From a checkpoint of a small model that answers yes/no questions on an image's attributes: 17.6M parameters.
Rows from block 3 of the image encoder of a small model that answers yes/no questions on an image's attributes, named by matrix and row number. Rows with one number belong to one neuron. Each number is 128 + 32 x the weight over its row's rms, rounded and kept within 0 to 255. All counts start at 0. Numbers have three digits each.
After each neuron's rows are labels from the 100 images, of 14976, where the neuron reaches its largest size: "strongest on" is what is common among them. Only what is clearly more common there than usual is listed. The data: telescope images of galaxies (Galaxy Zoo DECaLS). In brackets: how many of the 100.
# gate: MLP gate (encoder.blocks.3.mlp.gate.weight, 1024x384), inputs 308-383
# fc1: MLP up (encoder.blocks.3.mlp.fc1.weight, 1024x384), inputs 308-383
# fc2: MLP down (encoder.blocks.3.mlp.fc2.weight, 384x1024, transposed), outputs 308-383

gate.410:136146084112111152157115097112163146196144131122117138132114084137124128135123097142191054082020165183123126090157192099150155135193101105078157197116170154123088098120133120137195175153082150086122117124067099137090101138117178
fc1.410:102093157121095095158099179196074145131154120099173175133111072119124114123096124145147191108132118180110141179131117180118093179141081165103130110141112088137164127163109175143129168112094091166142123130128097147065058158145112
fc2.410:160065125119074126106049122182154163197090093119195119126131088109136107150158073100117094079130084133108143127130103142143123115159110108105124123082139103194148103148098110148187205136144157146127111151124133085125090154184139
strongest on: edge-on disk: yes (26)

gate.433:176195123129125091064146128104094193115124065095102149190172188141082128137135119172134132166142152092103129184070143150136082123145109125143107160139113129139130100153120058150111122112099135094078119185067082132142150138143135
fc1.433:155190077137123077143039134104112147099139051130066126159120137147156093105110101142112139115137130146141152154122147170176111135163148063156134133158130160133094163086106169166126115143100139130074149111144116119095082126066103
fc2.433:099133156164109144090154130110079203142130081133146167185109151130121104115084082154055130131122145102091180113082145147087088138201145137158168159120161079174117180145154168071134111193153146129092160114139073151201123117135152
strongest on: edge-on disk: no (85); shape: featured or disk (85); spiral arms: yes (77)

gate.367:101137093071124116134174118128158047175125164089201155139215221163129141103170124143108118076112206130111109092083158187125099160130144119101181078130088060176106155140077137094113146075136158141148121122156136161129156166136181
fc1.367:169121108123085142095158150068169130106094134135115111140132103123115147046124123094115167162062107092175190159108145114146164150174159133138128128159112089153122201127129141111096079144143141121162150120076169097145089092134113
fc2.367:144089149127112162135121176149117098163110092103175191060052084178134133145111193110122138110071125122099103117171137137177186103118141103061058171121156102107150171138122103165095125101112167124108099107135149183115100124146127
strongest on: edge-on disk: yes (34); roundness: cigar-shaped (29)

gate.400:118206120127195142140094079106117141056133155118121112086138133172119138081135067071116121134166102136115149114078143104135063145092116118138083075197117123131184171192109159076095147116173071165083082087084199070138176087059077
fc1.400:108126081130180138135194171091120138132155148091086084109157162129103144098191113137125127108153120178071165136138066163068128133114157159133072113110130112071056122095105103130125159145148152119165070128127142139080129096148167
fc2.400:141169131120121167138188167086084123130166115162175092118143171064123123152184161077102179166134124175149111174101110134138120077114130109163111134147103181166089147128146124131149129092128102103122100097131150113115109134125135
strongest on: shape: star or artifact (41)

gate.580:122133095134134136130109166077032103099182154094148106098178122199085110056091151151181113069166170210115145124192075158137067101122120140162131128153154162114084079115113169158130169193135130104091140119128093137097103140095146
fc1.580:105159167113149171129101093173117168127119113142115111119130122148051111129121136135122078183167137087179079122161128104161126131131145160048137084098143074057098120137142117103160114113125108158175162129091153109157152116119105
fc2.580:105165164156141152127141155117164170116141137125138187153180160138162146146159127078139147172115126105097124074159159160130066107119128147129098098081190119108111126086116085162182110162125133100188159090116159153096142130097197
strongest on: roundness: in between (81)

gate.122:132183141114156104132118138130097067095148079108045116136063142142171093153139125132141125150148101088142106144106141112147125130090085165082191193121108129162152114122087106112078130174132110193099114169130110057069119145155080
fc1.122:121122070126164093150072210121078085130116107135120142108154141101100164093103106114137139120107103183117087061111101100099074151112093141114159143188191120075136130112204081099169137147121133124112119061086182085087089085072173
fc2.122:197079140132166102153129180114118093141153179160099166132137140153129120118124096127146086074116100121194131119126130117121151094105175150165108179159142170105151115139091188074102175059168152135136096111167121132103107104150119
strongest on: shape: star or artifact (32)

gate.89:132156125149099123089112154126097170134133101150089166148201106135104107116118099151127163074154114145144108117164102138122075173069104151120148084071133114107153101145120147126140091093164116108124093142146201159158100085061117
fc1.89:130102099129113134184109179189137202074122067167132074149103162116103163160190100097078128117131135084075134151127072089163112083122090092091139126055140171181176096100120126189115083093142108099170100057097108125164169099129093
fc2.89:101089125108111134133157089148093138082135130114114194144162095179147066091157159167118112137165184118156155031167146113119117120101117094128123092183093167151175146100109139122096125142095066110119190123125140120060197141153132
strongest on: bar: no (30)

gate.402:083128152122101086188133153138086168129165069157131127128082161169173095140124113132077126141107088148141199145027115131176100085164156141139183128094167117138151092135111021102206128134203151123162156104130125115128147094189094
fc1.402:139130237134110116179129169113162183160067095092099139143108140141109093146109169086126122109173165118217151135083134128134107120103126119155154095113094068112172197132078153159212095104118163097136186164137138138111093086115109
fc2.402:134086112147137132108171113132129136076062103161160104113116134106154088127164142187153125133172138099175087136156092149064170099033069145147173084116181127091134148114171177132111176135139063125138112121155177102135129114114124
strongest on: roundness: round (52)

gate.160:101142146126094109097151141173133113115067151147097162140146068159145166118172105108157144171107120137135098121123123174124126180097103115097093078116127098053174085148129180101152144108163145124091098120138144090138162146130141
fc1.160:082104162142147153055135142177104114162100193101103151147124136113162097108126141163109138116113148161134124169155174119122127113095162168124070129127079118083062125116122173168096113109146124123063146163064152166108126139137158
fc2.160:117100149173111139122097153112123161106158125099112105115153099110057176126112191137130167105157121182065121128139154117106150153129110113119145106092170128172104125127091088144130095132145099107119160151101202183098076168088082
strongest on: shape: star or artifact (39)

gate.114:130172121123070120132135203153142145166179116109102091068131085135105123165161166130127134150161118140135109154132123134112100109165072112145146150105122121100145080152153120126170146123159099078206128121122155101131102137113139
fc1.114:148135141094151119102130096166152156089121138107139160121147165172080142120127185128137135143170071153159096119125101102121106082136194135119069136079161147114115144068110141179106120127138112165092141184072137135095094142145114
fc2.114:114153169110097114110169076107124104151098175159167144115170145147150120164109140139147151098105135177095135130103146117150101096109071160212167104112111094090141134086109202094136158118092084091100141157163122135098169111154131
strongest on: roundness: in between (63)

gate.698:124071094155154130121094104154080152208092143109174200134083114125128163161096141110184127148120108115199099160218087111065132130169144125048101132055157085130102109108152103126130092164112130131088105156150133174111155156159186
fc1.698:143120156146106136064134151167147101116151079109044046114157116128122126070117151130134123142152128165170132118110155169160146099050127172176113195096105179129136105145128194144096105167142161117154143114124101072079080124133133
fc2.698:124093146147116167158087140119142175095110095150101088069175137127114150121117109115186111129133150188165145114167154149173152112110135144159152142177107140149166109165119119122115078172112096189180075116168129149159133121131163
strongest on: roundness: cigar-shaped (30)

gate.500:120101114165124112115121107211109156207137089116162135136124083119081072143136211183178150112097094121139052102148169123114134133102123102146134161113158172150074161171164168111113129109171187097108116130110141131124180108185121
fc1.500:150098157144120083102171081127186148133145095140117113136118148142084116137056197164153120098120183133205050082171137144119124161074117126150113127115146134110063158148104202137111094155080152130154190133079158135114105120167064
fc2.500:162050166116094146184136132131134172110074129122115125142085118145211124110088132136102145103073111100082124068072105116133113133130118120121137204102163141139103154135240179159130113103184128100120126101118155081125075164144100
strongest on: spiral arms: yes (40)

gate.198:102173110147092144107153102106099172137121142111131129186146124083084163142117208114094099115131090107130102139106152132110119140165119091161120074136165157083093162152161149156107096038172164127092128079084149149118122099133156
fc1.198:136096157133088090151109116075128089149158079130186115085121128222205158142156105166144081136145102154077145112095157168148105125091128142124093124149134077136151095161099069158096161115131125156147090150129134120119122140128057
fc2.198:103146153121108075147105114067114059090107082158098085149190101187083120094136162117203071168120144083075109145152162127131115077070133154146139151146103106079153157159137126126153145079127142157174152167079096190179204146094130
strongest on: edge-on disk: no (52); spiral arms: yes (41)

gate.570:086110182147075137098165135073083072165160101125123156133150134128108110106163122148123163093133066118156174157083147169149099078111153034123154131135102121099138132124170039156138213091173072147109142107141145106071100140146097
fc1.570:128055170144130109129102116174107100081158081203140139125148093148146141150164108142136141145147157113173111157174148156066129100083155179103124116153156109157102189110174155158130128125118103150103139123149164139147157106110126
fc2.570:145130180117141093196085154091083105112125067095128152170159117072085177125141106140075152187097151110142162093126145146149161140115166071092144148183145169139135098094144129078108149144055137106128140142107136225147202118137108
strongest on: shape: featured or disk (82); edge-on disk: no (72); bulge size: moderate (35)

gate.596:118152123120156147097129125201113191156118094122062177099125130102113152132131107170145171139077106178172164130084128103187085115184070080110075135114152106101126136127100116140169171172155123140089149147055103071125159156138143
fc1.596:127113180122099088161129129175105112107192114124129099142113141087164223176123150130142151090188064115143107182123150125099177139116102145132137122120146168117044135093119129125136155144186062045125147108116113121149149137117104
fc2.596:046103109127112175163066102077182160104064107160122134139120138155069153136116178131168125089179068062131121138095122130108107127137127138117136149171136134128082122186118129111143146154074145065076175110097141169157111107158117
strongest on: roundness: round (41)

gate.690:172155156109168137137117101123137107114091121064091155127165138145152095168172143102191143136125154136121099144163040133097160128138094157144076116123083076072119133123146137072105093129143147070153128104133172110127104161166176
fc1.690:133114118145141164124096129132072100135132118098184150121072095101132124124138189130168124137078128143098182172105157178146115121104064155178152122134106131082131150094055109067111162139143117082146117085155145101146186143121188
fc2.690:148150100171121075088173097156117158193097079153144103153108148141129137130145125149162148104166123154114140130071105100123100136137105162047155140115111156112088117082069125168086098130100110172133109128132094126103068116179135
strongest on: shape: star or artifact (28)

gate.535:119173127093148156131116144136210159150067140116165169079086154123139185120110083145147103068168098109098103148143127093165172160135139123118093109103127061102174160150161154134073209086144088121141102092207179153125105139122104
fc1.535:152082107127122137109155116062111107227120134101156131149187136152155139150149156132092078168120135152149113127173117069167135131120132142153160122125077154139097107102154148142142094103138148137122141080125154110140134141177204
fc2.535:136107083174131139185117148124105171108147169060103123087183120168103179120138150099096092125099120164167118113128116178084100169137188100084120187134165154138101076108143104088123166133142110025087165126202151180057127134135153
strongest on: roundness: cigar-shaped (48); edge-on disk: yes (35)

gate.206:150088142199146178140078182109114145146110145060111148054075104150097130115149142106121138139155095097110146155192127111135153170155091140122117095171147167135182121097181154113133082103158158151152106099111144094179091160090168
fc1.206:134123088126122110158135160084163085151055122180129108146086088134139108148074118215165154066117081118171099104167098115154174189137075076139116142132134096177103085113189211089140101151127189132152110042135091152098139127139129
fc2.206:174069114144150086156094088078153120102155169145126089092126153124153149109107113143098162090088118149094185142150118129105139116141134141125191123119098121099108106068138069096130114162119146136084116167149109062143105115130079
strongest on: shape: star or artifact (25)

gate.164:137150108145128105149172144132147141082152197128080161180092124146165095092100089119109088112120096144152098138133117171134143101154130101106088100135089085135134187129127130074103111153126136132149051089098110028137131140122117
fc1.164:100138135175107201097138113178073136107143124136143084123098163130082088112114106079117132158145133169135120148136192130174126142129131113131102125150182146202090144146074044189109159113099128104203164070154172139124084136156151
fc2.164:167119120115100126102106096105145149139177114163129160116066126152141122179121143114159144168110152153106144184116150183108064104105173099132129110059097126113063107111159103143139143150072124152090127144142146162148074140110136
strongest on: shape: star or artifact (25)

gate.226:095062105122104079132143095141136137106130121074094125101119100100107159136167145124154104170176163158135076066114168171107189144175102141056134116075141085137132116102078152103085113097181174111132132101150116081133115157091134
fc1.226:109120098074156135161109109164148118062136163028126141107116075125156098166140150123106074141136114061130091187094119129194174102140084141098100101155138077072156144139115089129071128127152135156080164115120137113184118088128049
fc2.226:127097093062094105118162155099096144152119114071077133080138133124106174173073125134121164153113169111145137184145057137160118127122130125106104184095141184157148075085166102123157150132142126181179129145114111075114102134133076
strongest on: roundness: cigar-shaped (25)

gate.451:140149180130134129147163176148158134136140149062141102089079140157148156162112111116076103127131091143091121107142123153116174135175198151131143167067054111119078130140096150136154068184067149169160173112100143097140133154105060
fc1.451:118111152082111134082132126127142089168126179093182199106090123109138146125122081059144137147139112083122122174139088106166175181180171178118165128088091117122069139118153114129156113160129098154139129171091128148125141123074065
fc2.451:160176085104143096116133140128110110107099116129083085138066117073158107125154117101170115139082181162130161129144153127103168122119114137122139097068148133103156148142155144164178072119111089137097106113142115104142089094135093
strongest on: roundness: round (42)

gate.752:159115108061138158117144161192144133130069127119147095092115104113140147122103120075178170102107087127126163150125114179050157098090133125097078164149104117174132105142188153118114134152184159123082052079135070112143160130164185
fc1.752:119090113132116139125171118205152176090147180105106110082125125139139106122101140143118145167131112149161165128148127108192138162146136134166125134146175113074105127124101077119182120123171073126201154151128134091114154156167099
fc2.752:121143163113203051124118074191181122130183092110136136088109141143132123157129121128136152097165126084185144105149085095117119150198167150090157107165215207114166122157082094116113119121136187092098158189200092087109116187185101
strongest on: edge-on disk: yes (29)

gate.304:074158207171121090178164168081126123100098111063127163135167129069084135110114138127116104087142104128103139146174081107115134084149148157106118132078140170174174116109088140116133112138190111142155132146079127079089129134131142
fc1.304:104138156153100128121122108123176184147148076107050126119126147155122153154189115161136071116155114119121213096156140091110140091203131113152112117165122179099136100146064133132152143155159189100086090120107105126063111094159100
fc2.304:148149102085117124167096113167145132128137168120139136158144194144131141079137104122183160082176129164124097144157164077193128094151136109124058078129077126127153114087138196130065135121133068102177123161214145126106052132189144
strongest on: bar: no (33)

gate.316:105102146134090137131139102161090126124139157038101118153128149100097141128099152137134106111147101111157121165095084140140107160177113156145115107119174098125091062113120161075096199125169130150148135133158113110149116112178164
fc1.316:144187113163124171144090103133126090110120142143156094095144130093184119146095130124140135062155109141140131192076137148139110144103192127144070096117162118156104126149060097176079099135112109153131140142112136095118121132110130
fc2.316:165105139202097146115146144149138124117134131083080149154114099104129117136124152177074101167161090149104125095097103059172129110166131190156137107158155149085096152169087109096123077129084154170125074096175132165088060228190099
strongest on: roundness: in between (74)

gate.574:094124125070120076212101081086181209139131146126144178115180102132123117162160105063138088053174146130140153110093075139166130143170121132115086135139126164113111145169087147135147148101195108118128114120116127173094126149122135
fc1.574:096145120106162118135141119123101148149154165123113145143103137090128108152107131142085162149095145116110104124112078127129169129085117216092129076142206137126140104129094085133135143127162104099053085171155117126136137078092084
fc2.574:157193153153108083103148204154150173144153126136109138188145133087106111157084142110099151121114109068127127140164167116134136103102171083175188102149139147127155110066107146113155097076148120062103163137183145130039078077128148
strongest on: edge-on disk: yes (41)

gate.235:128168161123149152077100104161143133120168158023150118110151141160126143126116178143129155146118116066129123164138065116145092104136185093062078152104156158110107120164120141100141105126100067118145128146163116135155065182194167
fc1.235:130142129119155165163165123067115136150095175063161183112105130096101066174141161140176097105100075110201170091071105182180142112151056071074133128134136186134099127075166124121172124089138143088091180095149155144136139157119134
fc2.235:224116122105134112106088182147118099143183136079080135114123145146088066163084101148140100146111176119121130153095156128138128126147136129107204064120085157150173082133142180158102087024106154105143138127187115116137151112108127
strongest on: shape: featured or disk (78); edge-on disk: no (75); bulge size: moderate (36)

gate.179:154091119091125128145168124078100128112173162151060159126151122134054140084113106076156138121139124070120082081140133116126211172144087151115142061127088119152121128087167147079195127144094104128109137147104196069107128060195115
fc1.179:141110141128094120160215092160060171136152129093122132118117105120139147160119088123148115131132081106098149145162141179199159138112136177091099164111083125130066082144121129143108190188117066130118180141100094108138090164182135
fc2.179:097164178105182132168103157119116164163142130115090129118128144124088070140142107096135188167152110172188134152174160177161144067088135124092200208161169160141136145083104201096102122135112158139112146130189174137135189092114178
strongest on: edge-on disk: yes (47); roundness: cigar-shaped (36)

gate.257:173189171114119073015141093149112096109070110147089142122071095096135184110154138180147129188144156150169134112111129130099142134124121102113164167070160155133091071086131096093156112125088088075094121127043153128093112094165131
fc1.257:131144137178134097123117205106197173178180135142160178140089121133169108115133183116053118124084104134222197071105096128156147109114159144118162198118090139102139045183160144098108161131113129092150122161138167141181122118121155
fc2.257:137181123126140119145098176160156131152156144117121119163137079136100140163116122088101084117120098143141150147167135144124114071113158113128122096108104115066102106143111119104117119127047094159130112145126064172162111151102086
strongest on: shape: featured or disk (69); edge-on disk: no (66); spiral arms: yes (58)

gate.62:143195107089190116141102096171117083119116202107078156203046134162162071105119158160118172191145095112065172145185067146117115082133132118195136134158163120132155085134094163172130070111134152174101091140127152086070180109186141
fc1.62:115127197141076158074214110079128098128107167117167072160126175104179136146092095183134141147138107084130213158119153119150110149177166108124165134062140159108142111089099192137174138170131092110096160143087107137081108176156075
fc2.62:111148077142169153147091157181143143061130125122110116140134169174149110090135188103129154187143140053063119155119143093162132140122094111115147122088076105078070084164164138175115100162135121124150123111078138118147068188145183
strongest on: roundness: cigar-shaped (45); edge-on disk: yes (36)

gate.533:146121193167110165079089130138124152113128202142123127162157171181103102089132136119110145107144148146121162130080202129141149130162122109073072181105121088127117181123093099155066169155181132201153203135138154183095110110154113
fc1.533:113165138135099150070104124162110236141197158083186122111159148198077123130091071130144135096126126117180102135128142211120131107163104102113097161066115132109097164159062100146083160161129123144083186116102099131137084067144156
fc2.533:196128087142084091152103105212156129130130092105162107131117103074160076171136094114121139117183092153089100134093135107116136124057138169110097093164085087162157118095205054122118168174116106074132123106141109072157090072091138
strongest on: spiral arms: yes (39)

gate.170:133146087139117100097122063168081117102076095109142165099172104092167160126092099089157141178155114183140092148103089092068105163102104113164160135151142103151158153121151158117130105100132123160161156079152153128088124141133149
fc1.170:162177125086137122111153076111183134168126184125113141164130130142096100181095104114175145081135107139083166142097058133108141159186138143163162103142120088146098057033082136185138152116147138171072146103080104130120119184083107
fc2.170:071133152181088144188130088163101148152159101121171100151100145146137208095112166109118083103118124142140136141145101090191112135123124098133106111173113160153147112057104116101128144113202151102169126079133140088152124140146111
strongest on: shape: featured or disk (72); edge-on disk: no (59); bar: no (37)

gate.311:077128143155089164160156073049128093112156164098125051120097077116130146155139110161175192149128094117183079108168107125090074168183128110102170144145143093110162201111083174164131118132121125121217155069104119105079120108137178
fc1.311:168136124153162153163087119180110104187139136144138117090135131157196123141084156094144159107133169187149133117168161134148150124134160110146109157049075138168173083118085137060145094117094173103122115128104073185158174131144117
fc2.311:114179126096142166102207126061181111120116131148165131147130168188068157159119156175198089086146108063103165152129189144119072083117127119141138111159124152140108135217080174142098094079126139124125122145150091188130123164159106
strongest on: shape: featured or disk (72); edge-on disk: no (64); spiral arms: yes (47)

gate.749:116132141119154152097123159154097140108108126156125145123124071138154109117154126108182150109100148132075121146152105133169072096151096138179108156139128113128090137090150062112135141127160121104098118135140111159162101138180096
fc1.749:076128096120162068095198156107127123146142219093124126100144157145120098159117137119129133115129086065108063109129164123083104076136120150172143100104134148106099122168128140089137196144067154166156178168104152116128118127099159
fc2.749:123102110141117089091131170121174118156095101169067088102166115165175106118130123207138108109062083090106137070147111158141126113105128175109121146093193145180088119168180109180129110080126124151132132139123197064111149095156122
strongest on: shape: featured or disk (76); edge-on disk: no (74); spiral arms: yes (62)

gate.688:143178124156162182116188079146143149131138151126165089116109114152164157143146111140140099165112078088083154123101156114203127142129187196153132145132064130129092100167137142148174150163141175096206172140163152117110153141094120
fc1.688:067140096114115133172071043130147084137078178092127104138138135130147156157091162102161079112184133162130100119103086135069111155130128119129158121153166140119168197164128091122138127129147110055136102085137065098150097118181155
fc2.688:111128144088125171107116102094189125082116136127132067124153123172188114138122146126115103120130165110169137111101089173143110096114164145128137142187118120128121127119086092104135121085112170147155123120148183157148151091195134
strongest on: roundness: round (51)

gate.292:130126060184162136115156120170166124104149056143195102138135148106076240094114127126098184086120121172126080115161098133095131137072139166132090087164190104127097118139161122192144108124101091155125188152114147121114157123117097
fc1.292:070102114129097124149110170126151124169093131127101152111144042149139121132102116144142072083129090082147140089143158132133181173168154113157141207148122106081142179155099149092167123148121138126131121162151125122125149147083113
fc2.292:108154157112103112154105199123103138108134133179131153152115115083068146094173144131110098142117177136153164147105114168102104139125085080154127109105093078124188141123155097158128138126094131162095079158071135121097147211112128
strongest on: roundness: cigar-shaped (27)

gate.595:116101056054174110132136121098154088065109182176116115118079137120134127127178144127132133093073099142082099175219074103151161095150126167184161116143162111072149075127141176088075150068146100140155128094156147161097160099186122
fc1.595:097119150204067191151111134089148169069091114144115079138181173133139138138145133098176142136079144135138162121102101114143130092144101117182113107159106131084122128178098172112163169103139147119132184104145169162111100115121114
fc2.595:127128113070118192104008157096107150134108119084093108146119160114046212076145148107124135153126108159112143171128102153171176129104115134170105119104088149154124121143170100149088149158101107155130163177147156133110137110089141
strongest on: edge-on disk: no (93); shape: featured or disk (93); spiral arms: yes (82)

gate.681:089131104122143155117113086112138061140103177138144101141158172134148124112187088133116177083124137125148102100108133136119124141098163207145164116174071094066125173129130205106117124103168173104124154134176169179115156157155177
fc1.681:107168133126125169150109106129107138120135153115121111093160128156100123129130128095160194130135114114158158089145111096139160105170107098139075076109163151130146125145143115174081125154137174135128151111151088110132114146101169
fc2.681:123165133218138122096174060068083127086113141200147150182141117158130178190112124142126101135121124142147178133149129135141126120120161083119143098100108117176101125124144130099164182170155131128135111096116129069144105114158149
strongest on: roundness: cigar-shaped (40)

gate.178:100080152141133183174162111135116112126115197165092150094173194112128091127097088159168114118139150160142148085124135097145167092120216174157134116129103141155130172034071161130105112085086075165086147185145156079143161121141125
fc1.178:116081121138123153090112107133136131122091204153110132068175162080148110082054119129148117118167164141137141092155161070159103094105159207155103081133135116149149197099052187147104110114096124185109163170157123121126169085141148
fc2.178:142133140118096105148139151182188124149111074137173079118048139096164126131138095124137145064086117132095175136171090122126093083112112140090154145103139148090088142076116083158129168123115113119108101155175195104119175101133089
strongest on: edge-on disk: no (96); shape: featured or disk (96); spiral arms: yes (84)

gate.134:123152126113222158139130068140180152189097089140150155163134114149107107134142131093180187144176099092076127078210108134101179105147141141083102138139085138070124098193097099136180186075117155112112130109135141137165159115139159
fc1.134:124135128095058152131112118082154113138119172117173158116168084118175157134140158114143147167178167103109162102138081106106071175151108072192115092145096135117160138125124137118124149132084076184106145136122095106209103131138127
fc2.134:189060153118078088182067142170152106105113078123139172149078147140089147100125133169121151116101146190094042096088157120124104133126161148137058133151080191152142120122167174147171145117115151125073162147113126074203095094143116
strongest on: roundness: cigar-shaped (63)

gate.439:139111108209177172135143146090138133124100149150105110154122107113126140100168068106175118153061113111076199066102089142153109123102139191075182084126113126192134100108207135096115142153156087150115091114122134127150110112073119
fc1.439:085130130141080134158149124159091151106101065165101116175158186124170077156128113172100105125164124150115170116117097098137083102120146178138166158088142102096196198130118083132119212160146144077144093054119105161179088116108152
fc2.439:089073128134176115141117154064136127135170169117083110141102121084167151134159135087126133132096169124168147087132170193080118104176168129176136102072131100139152113096090076142137135088159143119127132077152109159112133154121137
strongest on: roundness: cigar-shaped (48); edge-on disk: yes (32)

gate.271:140175134102144105168132140083173114138150141095119170162102110151175117133148060164067114129146102138114121069126117110109178133185142090099125121197126142130119146100047155153114097045142170160048100138131148171133103099171151
fc1.271:053129136076141177107125141114064139115081119166086125166128182153065114096156158127109157168104185130125150145113153122125053087100137171121123157121116131133123128182195119118146154150128101106133167146127183140144116153192100
fc2.271:162104137052132090143140138066119122156104058044137118154124162140110201119133187179123138116117101123098048181110151163126055100173181134149121168142155138195135115146113146125120127101122101105113157144144126213103156101142137
strongest on: shape: star or artifact (43)

gate.309:152127148103168095138137128093099137165128102138102087127123185221170124144178159086181116125132124126107110120129136164154122158153109151147146155103135091159156099166121166129126129115113159091145161199133099156132166126119145
fc1.309:181120081136101149168157105157158130140100148043119159137071117147110167116139160106146122167156124151111198143095142074132152100185093114102161140139120095132173124134129175106063148061132116126115152125144183116135083138163190
fc2.309:149115093098116152132142157090123159133071152159164057082138159204143166079165121138117114106137107114107161100122142117128176179156196161131109118122087118189112135163179128139168076122196100077123106135130180130187076160153144
strongest on: roundness: in between (60)

gate.429:175188136178154159132126146117105165112197115094134154140141136072127107173155072171173152136103142161129132146126150199155115095161089162109092109114146120126143131144140109166170115142130116103108109123128119111102101127123066
fc1.429:150173168131112185164130170164108191106124148050148148103133089090146124152152078178180172146117148102138128179109082174164116086172126129132081168115132133166149117181169077180197162128164176079144095063138131113164095165138100
fc2.429:096073147092134140118126157088122100076166152113151092095100153132152082116145098195135111079084121094102112111098124103138129101182127158133170149110133161138177095144127169120104199118056116147109128142129176179146121117132128
strongest on: roundness: round (43)

gate.369:121145081191086082170104123169117114144124139150087187099123152131126163136173127142156142101194166127124158177056127127179107089111123122190125106087151156101132178135164057097094091142202170108111158062162100093112142129100135
fc1.369:055092190087178184114129091138230109130115138192182116122184079175099132146116134142129168157107136106138093123167084112136116132132141093155162143149108127131121070171092146114069165119126100138132144098120110163131132071123182
fc2.369:083145128128145151102156112102213123231097145146076146111143115132120174206102166117117108130094095104160119096151156138130093182155127108083163118154127099104123101183132100108126107096146163108141155080143102125138142184160102
strongest on: bar: no (31)

gate.81:136084140109133122141079097154173104150128112124136111112082131105110171154147136075134101108159131153065156154088149175128118194103135149137151151123151096148093133167103121095120070117108187034113113135160119130095122153062102
fc1.81:099120123081107100203105166089140135138124082146077105151156145155179123152127128116139130109112121097131113102085120138116157127116099121151146144105157119171142112148093087161124170101123130120116112107140118050165133177130094
fc2.81:126157161073087172167134113078136101106186149135133101140135150073154156208134114144101131144085124163134161082128082109082093190179165087166060111074068141140120159108125132171137138160091133139135112108120097081188062126092114
strongest on: edge-on disk: yes (28)

gate.322:168107127130109184114107114105118117134180148115046078159142101208106163153124173149140156137110114087180090131175102132126134102129176130085163102135116148071119162115151206111107118096121094104136126133109108125167100102109149
fc1.322:170122193139159126160110121131069109084157132154144108083171130186149168111073130078208109062130121141193120115122104153166140096154153158104167075130123137124157214145140140136137138134074111168122109092172122124078089098110126
fc2.322:147130161162097109147172099187201180094132156120136152158161133151150094121141108159115074074137174107176121055147123122125196196125106082124137124141133091159099162082131133121186174192117136095184119129137109118135078091129189
strongest on: roundness: round (41)

gate.76:122141137145129139136118103075107169104131118154187094155168145185158139138132108117160101144086159127143198136160076114097120138126076150189117151078124129127187122154119121130155070147086109120171052099169106125134123148139166
fc1.76:132117114117141077121120161117125125112179170123128080090124131144138187152161105128172105146121079090131074126176142061104114093104090179075112143157113134132093131098132096109161221148113117085100119120139163189128164114127118
fc2.76:162078099126118087141056146133113133131098132057128136088107153028114199124140126135090158181115109085120132152091092104107107142129122096138196129162076104153142100110100088120120130066117164110100120113099153182202110104116138
strongest on: edge-on disk: no (55); bulge size: moderate (29)